Weights of a small image diffusion model.
Model: 8.63M parameters, arch unet, norm groupnorm, widths [96, 192, 288].
Training: 25300 steps, batches of 128.
Data: trained on regions of photos with short descriptions (Visual Genome), 50862 training examples, 63.7 epochs.
Rows from block 3 of a small image diffusion model, named by matrix and row number. Rows with one number belong to one channel. Each number is 500 + 40 x the weight over its row's rms, rounded and kept within 0 to 999. All counts start at 0. Numbers have three digits each. After the name is the row's rms in percent of the matrix's.
After each channel's rows are labels from the 100 images, of 14976 (inputs lightly noised), where the channel reaches its highest value: "colour at peak" is the nearest of a few named colours to the mean colour under the peak. Only what is clearly more common there than usual is listed. The data: regions of photos with short descriptions (Visual Genome). In brackets: how many of the 100.
# convs0: first 3x3 conv (model.enc.1.1.convs.0.weight, 192x192x3x3, each kernel summed), inputs 0-95
# convs1: second 3x3 conv (model.enc.1.1.convs.1.weight, 192x192x3x3, transposed, each kernel summed), outputs 0-95

convs0.164 091:486476594480524427545462498469417489460470489591504535477498611507509508513484442490533460457532549503510459490538545578558471511519509462528489584429411500458457441542479558503439434475514464528500551546591434458460538531515506493483553521472506488519526533526513486462487548547498503579
convs1.164 078:522511468483486493517540498438432455485544458512578507518482452450454484525593557446492502483519492551446498539466556514502526561424520444489484502494511476473491489538481417553544496594556434522504550552545451534553565452511501492468495532513480465500541454487525478461474482481470561457
colour at peak: white (62)

convs0.126 114:519557490477503552531514520519484502488511478480530441496444521490479444379476493499456467463473441524463492489492511486526468471465466503463436511504444492526474488493503468437480490465486491491502534541474530391490471487416477432571519521486478482479474498500518455526552499445485450501
convs1.126 112:456471532530471466522518487526523484506507475548435492490540480542485457472538533499540452515462524556436542455488506539529526488485529505539500526574427495487481518508458497506515455515464590500510591453498466417469491441520531504439498520523560407484466490501509493547541512500489577547
colour at peak: black (74)

convs0.185 105:510494480468445500489500471546438505491379505470471492472524513457486454463512545569526401494533482548464496470583498468527482470520494504546454519525463466507442489458476500487540432518469524506448541536481475456520518500481453479515444527410489482520475512462532456484450508386468484510
convs1.185 148:418523438448453506579440511416568504453462561487499495547363514545479518473439497460502539531484530459543495482532524499524542458492524516474498542542554552565487495474501492530448500483478535527510512450452504491499460535487513477486476490560514512469514487387484552454500513538600370525
colour at peak: white (30)

convs0.107 090:512551535472532575482541506504435564452429442474547505491482530540459548489539515533479530525465472466524531494487434513551452520531463446550530503462445515540515536392524490498523534506491465461539494509486474460564457531522514524436457515500499529425460487503513498507511547538531556551
convs1.107 074:450521492455554510504502495458534489477506507477444468535481423443525505474392445426520493476589549520545544501498427487534435481534499458543449498459426453484500511479485485506533496479489543518500545498440517533503528527465519541499489497500489519457505538569512540510502512519494506516
colour at peak: white (33)

convs0.53 102:505450504544477492462499499509440492499498442490457520513516533512481464439459530450562537515473581577497560487485424474475453474503508557597460525438537526445508552523487520542567458504498479545450537607522544500498479455531470428485478400489528507505532493514527465422524463431469479470
convs1.53 087:521488451520498496506498500542527496445500427488421421560511512500543485537497496548493456478536535568452460529480536509529588519481484561446543520431548548506554486524506582488472549466443429562483483437453512533438498530531534488541456497472465546495510489531419496507472508471518539521
colour at peak: white (26)

convs0.71 095:471506505525486482590429486459447513547581534524531507405518599517494512520420474514496515485503472504443520484413447511501458565509528530437483523476491530502500527527426530493512484434462541493493514616513486502508615487458497515478493537531527469543535499488512454432494554487475459558
convs1.71 083:569563523459477487433517530419520494553524462496486438563510527558468560550581515476518537468528478493517514531522463416498473470518483504474502495509453523554503514520483520512473453413475443494481497480527503515475517506568473461432509496522525423494522496509440498475512490467566455496
colour at peak: white (50)

convs0.133 095:499469450524470504534455535511561472511437512437542449461471550557476493453504473512513477464492414460535545523514492469514548551469524436490512556509519497516508566568489522505436543464482521541545540520441546532515561478497489517503460396496536523550536475564487566453526412520520592553
convs1.133 092:491517449488527488487526465457484459445523430506463395509525513461520476517546447530550494571631459499449507479531530499553439567522487496484495425426512411539510435473509498515481436503489452541547586491514444498497482441526500462418407450496487463540491469494540472521472517572503490524
colour at peak: white (35)

convs0.142 102:520575542475491506452461464483464569582510482482560597501560499508578466449517496496545572485527535482492543523492531466521429534543553539553544433479426495466412544581491481539417510536543471501451458527478499523459488573536520423510503413523532444483454482500535556515520486466501584522
convs1.142 090:497454490478452515473507564483556445509503490486512442567505501571436516530551418425493446454500500469557484562416435538551535494554527475512517471463454479516563523467487594585502430525469521527478491373508442485501481450563455491467462523459489514454477497512528502464511450434452499478
colour at peak: black (66)

convs0.15 094:547491541501559620516531501516500546496523503512514491489448525508530539545463495512552483485503489495476421496515477478587507543504443517482532494451490497483530514485524433445401483489509458476498542506454536547586462434463525468508505517500469485483474537529501474533468525427506530543
convs1.15 091:475447487563512534541522488521484474463427422516481569530553515461478384438496494521488497497534606417497533479492495479499569538437536474536520497519464514497507491513506509468573523514536483473498494409505559582517513562499480508513529536443463514509476459499528470434485538536466481562
colour at peak: white (27)

convs0.6 127:518460504491476459527445495495524489480535479533502495456469452488465516491432514488528472520559494435507559502466458457432503451505458545491440511499495498503485619517484487405491578502425523534449535533503493528338488544498477490458504471462490484429531436440492475506550476435469504437
convs1.6 164:530489534548492507486506586491443547518506559472530474522548496510480526526563510540477503511518448502432485495539470537531458458507508534527507446497472484463502540434461488469484501546531387452564403499505471527560521478500543449522549571497478440510501545539532511443519514451506526470
colour at peak: white (31)

convs0.122 100:499487470595566531532482487537517541523516512561495548551474503471502490452553465501544510411468480515523530553449505541455562549466443518504528482458477483495487504476495526531455434440475529470509476615507475515577495530432470516458403528465506540435515397516543528518471542500538453570
convs1.122 084:556470529529500501531463560524484445542476484515491503504549439491464482486476451447488502502471480552494524514430513517616478530473553411589493411518521515553466498591426434544488470490507496550530552440483502554532437516527567493514525525531494468455519475516461469511457528492536547441
colour at peak: white (35)

convs0.29 098:521561528521508475491521526485540482493485491479592452527523584496471504496505476491561501433563469545427589516472447573562543485492450446534417519501479470501490514413446513461519475460460446510568402530530506460552547547540586516459539496488536470524540501487551523505520519553508504575
convs1.29 090:567434482456527528482510503524488460520463504489441538457522527480469438546554523541521468470459485499551537432500464484458516448526470493532506477484539516477429490512536503467519503487532451543452460453457473542436548506515547548473458497537456543470592443495632572465564525441526494496
colour at peak: white (37)