config.yaml
train_examples: 50862
arch: "unet"
cond_dim: 128
weight_standardization: false
widths: [96, 192, 288]
scale_shift_norm: true
upsampling: "nearest_conv"
beta2: 0.999
final_lr_fraction: 0.1
Rows from block 5 of a small image diffusion model, named by matrix and row number. Rows with one number belong to one channel. Each number is 128 + 32 x the weight over its row's rms, rounded and kept within 0 to 255. All counts start at 0. Numbers have three digits each.
After each channel's rows are labels from the 100 images, of 14976 (inputs lightly noised), where the channel reaches its highest value: "patch colour" is the nearest of a few named colours to the mean colour under the peak. Only what is clearly more common there than usual is listed. The data: regions of photos with short descriptions (Visual Genome). In brackets: how many of the 100, against the usual share in percent.
# convs0: first 3x3 conv (model.mid.1.convs.0.weight, 288x288x3x3, each kernel summed), inputs 96-191
# convs1: second 3x3 conv (model.mid.1.convs.1.weight, 288x288x3x3, transposed, each kernel summed), outputs 96-191

convs0.206:118094105158098078077165146130095092093170138171170120101098129169159066153131105114064087153127126137109170138127117110144129128091147116098104129148159142103098178125174196117123136078100133154159082093073151144163150084065095156091129117052126161123098089117082138124120189231133099107
convs1.206:148193161128085082137100074220072120127118103169084131146120109159148063191143123120130129047120112161106093085139125102089155119188136109175123152114115109136167117119145101112133098067137150068147177147157139082115155116177102107104232180122134181109132133165085155073118144074218149102
patch colour: white (26 vs 8.8)

convs0.58:157124131117029111183138139068124107147088160121139080144190129126101102097120144140124138075133103167133159074148203149127094098091135083191097092090108098108177120118120107098177122143126077124132143069138109119140089131133140154136147172145074097165114028095152070141084153150141027118
convs1.58:080117193129168160073192170095162132136155141081177142083087123127077162130120113114140111142092121106132113120149116109150118108106070110104149140158078140129074152132118106147142104109153135173154126172106153076131118155102113091170089105109081110047111133130065185123165141165109090124
patch colour: black (58 vs 23.5)

convs0.165:134091143060200122095171148117096150160167108100105176137102136138120094178140116107170142136080091138143189109096107125102110153100123090105107179151149107113146107141079128117109117098161104103138180083145157172081130036160128078138118156129091125123121092154083122131085116098133141149
convs1.165:151128092153130099093125160091143155152128119051097180087103139125151155085094093097128158179158133166102060156127113109118107111083162101137133144098152198105101115177168108137096129132108092164154165145113102120127126077083170166154134145222154124084184092141188104050119108099145124163
patch colour: black (49 vs 23.5)

convs0.130:214080131106145084120081127122128132162113100095135101095150149174074157129115084179127165178170154142114181159119116153129166147098185136158068138112133128068177090162097122156190111127166125113127098124121161135201081134091110137184136130071143139135086188081079105102137089116154168073
convs1.130:134069144195097171160137053126077098102103076134131060154147106157092158168134172163097136101138165110135069121112109129081152201144145130104150091133078170076157084143195148170112154075134159102140105162216127102128154110097168099147172097138082166143136111109103154152142197123128129070
patch colour: white (44 vs 8.8)

convs0.283:119122102140149103217142146130084128169128153101146173126059130098082133113163131129115131132156176127129102056151102175064136114130126122164137097054132069113164140141152112194111055156092185112107113148091125112198112063095137136100116134129093124229175166138121134109082184106110135136
convs1.283:134138149158098071130110139111130150150095139118137075165123111126180181131134130174107119074147172114090181175155195117158194122169160065136062165180099129109139175149155128151208108129142147137108118096122119166133103164161160100115130063157112095067149128148103106116177142147116080158
patch colour: black (47 vs 23.5)

convs0.244:134099130151101155140167081133138134134112115121168144142102134182070105130116177128100124171138160100079160148177203129055119063095146163152072123134131153080136154139105107110106113086113145123150117122136160187121097129164090157123127158098058103145155052133160143131114167116131114116
convs1.244:176184121162155109185152142118135146152033144062182154134148123107093146158139126148087081143069105150093155200098134163119147142144145124106094104102066185117099179124167106142076129089134135183038093188133106105112078074148140100138144134121195121116123093158148152120121103142130156109
patch colour: black (60 vs 23.5)

convs0.34:109181180099143177105153128180136153102134134176186094053091159170147153165110097100094136130167133094096105146136080113129103119163092178143190101091163152144113072120121148133095183152202135142164131127166180154130150159175106202131146099132072133122111101117113148178144097120123064095
convs1.34:185176131114118177166171158090105083187144121167104051127118120107093163095114123050172133111095130124081066197123153151142136156086133115097152165146097161147107095118103143098094155093108102096121175085121114136141150124110131126063131159142118122145100142160174159094152145150138188065
patch colour: white (26 vs 8.8)

convs0.272:121128158180116136115161130087131163117143106180077133080125108198145099110143128174123164162139113097143155044106115135191118169131102133122147114098113173091135094095163141155138123145123124115116157122142123101141132162116149136130043101124161142175119098097144111086101135064091133133
convs1.272:116136149074151125124143085153083103153099172166186163080094137155146107187176139146137133131047121196145108124122128131128090113155196129143145197125124162108113153097087156117109149123145102132173147129160161170079108116062112141157176161198144136140122144123117102117089138169159064060
patch colour: black (53 vs 23.5)

convs0.69:153110201117183091113114101113092085092095138157167088089126144110146091147127144076125124122128094122156093121127160126157168086199088133189145082141080119140070140137107145082114130081120117146056075179114140137143086124147183197151101131189108070138152132116125108124125106142130143108
convs1.69:151071066128112109122107152151104115129145140123085143098048104109102103141108128123054122150122076140133104163141074161231120189131120059135111177088133118044158135117171143096125109060104066169131085155094098107189142054102130141159110086135115170113161082141125130094118122121087137118
patch colour: white (39 vs 8.8)

convs0.252:149120182145119101101201114114060137116125141150122103063096075143122020139075143155136095114085110132149085153110159134111088081144132098123118143089146136119119169183115095137142160104123090111139083107119128137110127110135073087095158135134168115066107109149131123097141136102098161165
convs1.252:158086134172166135131096152101129177074167124176044141158070189172125162151081119150131169133157139104117135090119054115166131116098140174136090111112157089147122109105158184090139144129158092126107103132146140104119136096161149108145162139152100169150192152094150107152105095146096145157
patch colour: white (27 vs 8.8)

convs0.276:196175146197149197083128138119141096183129077093134111135116109159107051136137123127124112079128123135170171098115121120139136155152142167169078126130085128047142184079110135106058169130131170111136108099084103109119114096115210117094083144101099147162133107092101154112126133164118123112
convs1.276:145112132123109126103075124082159152113096073113183119150116141152116119071138122146136120156128074062125150137084159107105108135137146084140156135143133099148131207101153128154092147156162108134109087106146074119157114146172144175106081136137082077113138114105133152070109151144134074150
patch colour: white (43 vs 8.8)

convs0.59:093122078111137104175127060154156122086137151125078092148183150099152130174136167175132097141100130134107116149115208136134114114130147082074144099103072141125090085117081189102149152090105066145060087128106190154124128178126167127112188108096096102129148087130106116140105215124126125158
convs1.59:178124076069131186143076092124103135087140068118096069130102114182114181116141081158131179189135166129187100075156110139135156114149178152121130142097131069139175133173115106139139129121120102167088102193160148119044099063081134140119136133110117127151138118135106127116098138171098127183
patch colour: white (27 vs 8.8)