python train.py --arch="unet" --train_examples=50862 --conditioning="none" --objective="epsilon" --cond_dim=128 --norm="groupnorm" --weight_standardization=false --widths=[96, 192, 288] --attention=false --lr=0.0018 --grad_clip=3.0 --gradient_noise=0.3 --lr_schedule="cosine" --warmup_steps=1260
Rows from block 6 of a small image diffusion model, named by matrix and row number. Rows with one number belong to one channel. Each number is 128 + 24 x the weight over its row's rms, rounded and kept within 0 to 255. All counts start at 0. Numbers have three digits each.
After each channel's rows are labels from the 100 images, of 14976 (inputs lightly noised), where the channel reaches its highest value: "place" is the part of the image that holds the peak. Only what is clearly more common there than usual is listed. The data: regions of photos with short descriptions (Visual Genome).
# convs0: first 3x3 conv (model.decb.0.0.convs.0.weight, 192x384x3x3, each kernel summed), inputs 64-127
# convs1: second 3x3 conv (model.decb.0.0.convs.1.weight, 192x192x3x3, transposed, each kernel summed), outputs 64-127

convs0.5:140135116188126107151126139120150117072122130125117136159094123150094105130132103172126100101118062114158151157154117186109117139135166149123157084129158150074138164139141110087116123087125110
convs1.5:137135110104123125096157123116127136121133124161113105099114115107059111097169116109159185127145147108134113118110138131100092140144139123139063106138113134130139164118100120118125087091136115
place: middle left

convs0.45:151131116157143089125144096100118085128108135057122156135125112136139100100143123138091130126099098191122183135156096154102138125094117133146124149140148120142130117103115085152155107145118112
convs1.45:121143148121158097149123126122114114137163146181097142122163122146115097077136147129134135144173163158124120159105165175154126122109125190118147115143138117145111101122149084124162112118106111
place: bottom centre

convs0.60:138105154123109157118131118108140132141125151107137136156083145108144120134128112111120117120166148127084105138152123121130097099131127109124127117105127110112088145108154141161070155168112125
convs1.60:118132144091127127120125108144119109113152114173101123140144142152161121108146118175095089139114133143109111095121142164146104174074123158159108142117105148134135120147084123142134123083117175
place: bottom left

convs0.151:113097146125110168137158144123123112138107068112104128176103111097111101148123136129161135104135169176146180139154148176134163113147144112134113119079130105147141119173095132172151131128159079
convs1.151:117152090096108108108155154132111082110124127091152131100140104146133120131092135099077144111149107112103128124147117112143127138168114145077116099092151094155138128130084070153124122087104089
place: bottom centre

convs0.10:112145138150088130112083129095123185135118157106128109151138066120100143132104087164122146131104127108120132146139160172149099164114127111103194123145145107164169146154126160148093137164127116
convs1.10:149120131111147135120165135125093118108080115116116117117186141150113116138097108133149114142124132100156134167109136154141128161130093175133102111137109203124110100092146110123118127167143114
place: centre

convs0.15:148119120149117176134137130099188164117158146173155099106091113102055108166149137145133117105100116092110133138127117133110099090104109100098100107146082153194153130112132108104101110136117133
convs1.15:101112098149064131087161112116084127106076126142132136134131127130119124155116100118149107085117129099132121146113103142105116136129112109154112096095107153144175147117169176129081137119153136
place: middle right

convs0.147:097100111116147146149156132117154144119115136071154121137109103133158130112152106112137128125099114114098095107085106124151117143059148121101099133092089131100120107142098157125126087111146097
convs1.147:090087119146159128129122151132088168159142129124141073158138135127125127130137143115118158125151096112101117105136164140102122085140128138120117086127131156154101139093139149154123095125123113
place: bottom left

convs0.139:085128158127116105115114119127122133112123192141098104083088103154146133101116126089162139150129145134092143096126131094159157167118113153134076131130149116141166165139126122140104124138122142
convs1.139:142149097126125124145149145123147090111105113121186124121123128111128107152110129126185141140104103158110139189134143107146159095160110150125122134144115101119150109156180137110150140108145118
place: middle left

convs0.118:138133162121175118090168096130141150148133131114138126164169061145170176112132082123106132077113114130109171120138159070138137133120120131136129092125147152109093101109148135093087130154150126
convs1.118:084161154095090080088143150128124119089121127150121130143114098132128116091150089130120090131172093120127134102120159117134105178071151122127113155125153137097120125156120159153125162119155142
place: middle right

convs0.125:097140134165100111148155119092067133115144127172145112151113119153113127149134106159126147134117116141114122111148105135108129086153099137134117151148070144131156130137142122080158106153113119
convs1.125:136120176115147156120101173120095135145156124154158169157158113084142157170138151086120127098147163108090139118180124119107090126133150077143105118105091168119100107087157171125075111096122130
place: centre

convs0.19:132115113094102148135156093126098092136145119166115150105121084139124134121111109114119103134112133138129107138097135166136102075188143098122155123124066091132120151111122141103097061142087105
convs1.19:184128157124174105163101098135128136119084144141148151139189126100138150113165124110109132181117142094168136127148103149127112126148108096144179136165112198141146135116157144143134141130125134
place: bottom right

convs0.143:126105121182161101106158153151151090133136168104133133099125135123108111106141111119122139121113177082131150150160108146141117110136145105099156120124136169109109114132143138111156118117089128
convs1.143:150130163152127129122123139124113091134118134106102160130072147147111131153104142170097119126147140154141122149104120134078106094138138151157116062169146136127116104127127157199166161108117132
place: bottom centre; bottom right

convs0.175:118044123106109102171135188084106126115124122138166152150129118104068122171147120110142108147160124153140127092125141089098087149152116113128093109125145132092175163121146123135113088132154135
convs1.175:095162141144131115106147095083143100114135170150096155148162104144136156118137104144111104151118146141137146078147147157139130118192147140141122106182096115119103145132123170138176150139123145
place: bottom right

convs0.39:081165115145110118169149143147139154102155116215171142096158099158124141113143105122119113110108105162103119142100128111127102110148098161148131112165162114107144125173122138101140127132155161
convs1.39:122122108083128147120133107170159104116141102087114132115102104079121129106105130138087138140138101146174115185155126145141111116138174130152160139078150119100095134165133126128111120171096129
place: centre

convs0.95:115121113175147136136128132103081105134167095105113061139114134114141135083085140094124099144125085125119142093089088147125115129112135169107137131134116123110151123148142129086117143163107143
convs1.95:129106092125121137109128126132098123147134096121094159099127108066121119160157141150122162121152142116113130119142129130156129140147155113140181107139138148065095164138149119094132143092129168
place: bottom centre

convs0.179:107137119159159102163117157106109127114118108140125123128110093114152094122073101140118091108152111138128142118077127135138118141123208137127135132095132087123126181132158129165149124154150148
convs1.179:128135151132168150117161142126097078092146135147136090118131119119115108148114118162163119121092119123114146126119145116133112098150152142138132129129143132179100129157135102136142153151169180
place: top left

convs0.119:087125105110148120137150101116098155083152124166128109159129081123121117150117118118131122155133132092066110109150103119140146117096150096131138098136085139116130141137126107120097101135146115
convs1.119:137124094092138146145075144142149142090122126116122130122100104144142189154164101112140075128119121172151135105107115122106098081098086123128123181143133139103108124133109109141173138097127125
place: bottom right

convs0.155:140143112136102108111108125108116147132112121087115091107107118149140124113116116119096115154144128146093125177103119133133088135099141080124134127132070115127127120134128148090101146139109110
convs1.155:128181163126104146178083113163122098129144112138153175144150138125154116125142166091128146123150164122128122100115119135103111159091137118107133089130105132113136147113129123111072087147101116
place: bottom centre

convs0.43:128148137180171095144132171135123177118124146120125120113121171128126122127151100137124145117155131118121146128153124124119127143144138151133139095134154138145138145111160144147113081134152171
convs1.43:133112113072125102117104103103132150080120146113142136106177136098163120119128117123131135113135134101120156155162133173113096127085121096108164211138132135131127139147148110115130057096141129
place: bottom centre

convs0.66:103125121157123141113143099157123136123127118155161107105133107131149143163147096110160110146075143134116125131084104101124093176115108119127122138135149115092124127104135114111092136158106108
convs1.66:138116117112163141113145141130100114125131179110154149118131104141138151141123136089145127158160142124091106132135187080142169167090119097119114150141108177132136139149122171112136137131122156
place: middle right; top right

convs0.102:118153129150109097110134107137139122136092130121125129146077165124130116113141140102133107128105154171154143124152114149146146151136125144129164125146155141107133163143126125108120145137137123
convs1.102:133123119152136144150121122126121114128106156115133108121107130166163112106140104102116137089153131112115118106144099160098117141109122192153099116089129128139156115128079145168120128141140132
place: bottom centre

convs0.130:135122126148132123102105099201148097131102117144135116129149062110138141171149072123041115143167104131097145141141129099151115151119110114105088161107182145148164143132119129114114173142095134
convs1.130:132128132145118091104165125125129134156134106128147083156114063062146163115110126123090106166100120151133083138135126132129123123147122132139167131138169154129103155138096154125111145150120119
place: middle right

convs0.31:114123107151136131104131102110137133117112114159152141143125141135119132082091104081139111104188096105098094106140101091156127118125123155116116093089035147118126112131112127126145107110128105
convs1.31:101137105153131117146124137139162137162152126120150154130129105099121115154222115129125119179117120138138123119127141118101129135145121103111163152131150077091107150103118106135160143126098137
place: bottom right

convs0.91:135101142133101085116178134123133126109112148095137069137124115121113115126151141101119141114088148047101104116150144094127133174139111191131157113161100148121126128114135119122108125136091148
convs1.91:192140183126121151135127110170103138160125170157152102108155108141133118133106136069133153129131105121137145134129130146138116117154086141155084126111117092122112114138123162132085122116170117
place: top right; top centre

convs0.183:134101143172121101097112083127141127126098174138108117093142155132154127133114112074126096131115119141113120130116102094105116144159125117139128143115148153112128187135142132074142133134140153
convs1.183:134130119108110152112143126171132134125101143143119097106148157099090146088113162136116133140122107137117161148146107140144145092155154109112179148123156120112128135088178111096106208130093170
place: top centre

convs0.156:101150157144150118102121120085155122136132143082123154167121168158115126120124150127117139140093158132112120098119148038112118107138134104103114105104148129133126125119103120098119131145126150
convs1.156:132165102122156122095100153158155087120130148087119095129104101120105130125109150092141093129118129146117151108097129109146102118142143126143137143114149077136111163114129149150107113106151104
place: top centre

convs0.35:119146138123100155169129118108135119094147114104143167110195134093089141120157097156153142104147127172167170122139140184129159116154153116135126138123145114122090149121151102149147141104164146
convs1.35:132115157149191158110122098115094082086120098127138118126122148119159101137091154127121100103120149167152090166164130075156114173134147102142143151154116099123125165150132119144125174182083165
place: centre