config.toml
model = "image diffusion model"
image_size = 32
weight_standardization = false
steps = 25300
Rows from block 3 of a small image diffusion model, named by matrix and row number. Rows with one number belong to one channel. Each number is 200 + 40 x the weight over its row's rms, rounded and kept within 0 to 999. All counts start at 0.
After each channel's rows are labels from the 100 images, of 14976 (inputs lightly noised), where the channel reaches its highest value: "patch colour" is the nearest of a few named colours to the mean colour under the peak. Only what is clearly more common there than usual is listed. The data: regions of photos with short descriptions (Visual Genome).
# convs0: first 3x3 conv (model.enc.1.1.convs.0.weight, 192x192x3x3, each kernel summed), inputs 96-191
# convs1: second 3x3 conv (model.enc.1.1.convs.1.weight, 192x192x3x3, transposed, each kernel summed), outputs 96-191

convs0.53,170,180,171,270,217,205,182,157,199,218,194,167,195,121,205,195,188,155,147,249,192,176,236,174,256,156,174,181,186,167,177,157,169,234,159,226,213,173,196,191,221,298,179,195,152,223,122,178,132,251,168,171,167,174,215,171,243,205,232,139,162,197,170,203,237,146,272,110,228,163,230,181,169,212,147,145,178,230,274,200,156,174,225,191,232,147,233,88,175,119,223,160,230,220,174,170
convs1.53,264,230,198,190,116,244,190,252,261,137,202,198,246,213,186,213,204,206,226,206,241,280,251,232,179,147,196,172,178,262,123,146,271,106,194,205,267,190,223,202,230,276,214,183,172,146,190,308,142,200,235,178,217,248,312,224,171,156,175,195,184,251,181,124,254,252,190,217,154,243,235,191,168,192,211,200,210,201,190,198,222,161,146,267,195,196,209,213,147,156,231,146,194,237,167,220
patch colour: white

convs0.122,132,194,145,156,223,158,206,136,216,139,190,201,184,213,175,153,142,112,186,230,131,211,241,162,181,239,195,140,213,224,195,173,167,174,132,234,148,176,184,172,237,174,160,125,227,153,226,196,180,170,247,182,185,218,174,251,210,211,248,105,135,157,157,146,173,190,182,172,212,199,209,251,164,253,152,237,158,196,254,185,156,129,164,160,164,228,184,170,177,187,180,134,209,143,210,235
convs1.122,185,199,223,124,229,187,143,199,266,140,214,211,132,231,205,149,212,169,203,145,199,197,188,208,285,215,212,225,180,205,197,214,185,210,271,255,140,163,189,219,219,183,225,199,271,207,187,182,228,241,233,209,208,175,223,166,243,285,149,194,206,165,262,279,115,188,126,171,215,282,226,118,174,188,222,170,164,233,211,224,163,173,193,233,233,135,106,123,226,173,136,203,229,175,209,208
patch colour: white

convs0.142,196,161,215,168,192,196,224,224,174,184,196,197,177,182,246,238,200,189,219,176,182,181,201,218,260,184,142,206,101,212,167,201,236,217,214,214,224,122,188,176,209,134,231,181,223,148,172,207,135,151,117,240,211,193,174,221,214,265,228,182,136,180,160,198,187,179,144,188,151,222,213,257,192,248,261,185,279,202,246,202,279,189,200,139,212,138,197,168,190,220,269,261,195,135,205,212
convs1.142,243,242,213,187,187,263,190,219,209,169,233,192,222,237,225,237,171,257,256,224,139,215,159,246,232,239,255,156,198,176,226,137,176,215,178,247,183,146,198,275,170,210,247,135,178,191,248,142,227,188,273,164,158,189,188,233,210,162,157,189,239,202,213,231,172,138,241,302,166,229,143,155,220,189,230,149,235,203,239,258,128,215,227,179,169,182,223,246,177,167,240,255,218,193,165,175
patch colour: black

convs0.15,162,148,282,171,169,181,188,217,208,162,261,195,227,161,224,139,176,196,172,190,196,227,280,185,227,174,127,229,243,211,213,297,219,238,206,127,276,194,295,192,209,213,170,212,134,267,168,150,203,207,263,201,190,225,210,246,87,209,184,176,219,141,148,253,198,172,261,166,218,249,137,216,159,195,225,221,172,155,196,287,221,211,188,314,164,178,162,308,213,153,222,231,155,207,175,223
convs1.15,208,116,108,197,155,186,265,204,225,234,260,186,160,129,195,172,145,180,159,151,203,219,242,191,238,187,221,148,194,142,249,157,131,273,283,262,194,216,245,195,155,180,207,173,187,190,128,237,195,242,160,250,202,162,210,196,245,154,140,190,229,169,210,164,246,228,152,209,278,257,219,228,205,249,216,228,242,254,240,238,174,190,260,198,182,134,167,214,200,224,145,274,185,206,147,208
patch colour: white

convs0.60,185,192,173,180,154,217,216,93,150,111,139,175,209,193,207,168,194,168,232,135,180,137,236,167,176,145,197,173,216,209,199,173,214,217,115,193,146,202,159,161,151,172,191,171,200,189,176,183,221,179,209,235,60,194,220,262,217,218,248,202,184,144,173,170,213,174,174,205,190,134,200,216,174,201,229,158,144,149,184,177,215,212,246,283,187,175,218,6,264,188,133,150,149,210,159,162
convs1.60,152,221,186,236,224,180,236,231,156,194,204,216,177,219,182,157,249,230,315,290,269,124,220,238,260,219,230,182,207,262,257,230,251,188,205,206,276,217,144,201,203,168,184,179,196,259,231,157,246,168,189,143,146,232,234,228,166,177,185,221,205,213,257,241,220,208,269,207,225,114,176,190,242,167,148,196,167,279,242,233,211,217,202,137,238,216,246,192,256,177,201,183,139,189,178,262
patch colour: white

convs0.174,198,235,126,207,180,241,184,172,269,233,239,137,202,187,257,224,228,221,168,175,228,176,179,182,175,232,223,161,239,191,183,216,122,169,153,218,129,211,131,133,199,220,181,178,207,267,206,227,234,177,139,211,201,183,249,231,179,164,282,194,212,138,161,200,206,190,186,154,234,150,236,219,142,205,136,160,152,183,227,167,176,247,235,277,176,212,229,191,251,130,200,241,148,248,188,189
convs1.174,280,157,274,217,135,121,239,199,221,207,235,224,230,267,183,217,238,227,268,185,132,188,205,211,220,223,163,147,153,195,204,230,211,206,239,170,237,267,198,234,194,179,185,172,224,185,168,206,169,236,151,257,272,174,208,163,191,219,195,218,184,255,231,225,244,139,236,204,146,205,236,237,213,195,186,220,161,255,245,223,160,192,283,169,242,201,192,204,180,153,111,126,244,204,127,220
patch colour: white

convs0.164,244,177,209,209,189,166,212,225,258,264,185,144,239,270,188,144,144,193,194,192,252,238,216,225,281,206,184,253,253,280,247,203,130,209,156,159,237,230,220,191,185,245,220,218,198,228,210,175,271,181,215,225,230,190,269,224,167,231,198,228,255,163,232,244,215,244,242,152,277,213,238,168,203,246,184,147,196,150,157,223,223,273,184,224,209,192,248,196,209,243,195,181,260,247,166,168
convs1.164,171,197,233,240,222,166,233,225,105,123,143,200,159,155,167,203,136,247,174,165,200,122,240,162,259,201,196,241,223,110,200,174,164,213,224,220,120,211,151,170,180,286,160,227,180,190,130,203,163,171,238,220,167,217,225,216,217,165,191,172,241,131,109,209,191,173,192,189,170,157,217,159,136,222,238,262,264,119,194,232,185,146,233,145,177,272,201,165,194,217,137,207,153,236,195,215
patch colour: white

convs0.126,213,189,149,187,215,165,207,189,193,202,163,136,219,183,163,96,199,165,172,228,146,191,78,129,150,187,244,229,156,228,322,163,195,209,99,95,175,212,186,143,146,252,127,77,160,213,245,204,166,142,241,203,210,210,197,215,183,271,233,175,221,189,221,233,229,252,268,192,175,207,216,224,170,257,174,182,243,118,236,243,155,171,221,267,185,155,147,184,205,207,224,215,219,218,191,165
convs1.126,153,169,174,206,176,99,171,241,227,270,128,209,250,164,131,123,242,170,185,253,208,150,122,233,194,198,127,203,157,253,203,219,282,139,248,157,240,210,262,198,260,190,117,198,213,221,186,169,280,191,157,222,173,206,184,225,171,182,164,233,186,293,160,197,175,260,207,184,155,113,227,195,232,212,263,190,239,278,143,204,228,183,196,275,210,129,209,186,257,209,257,201,217,189,232,194
patch colour: black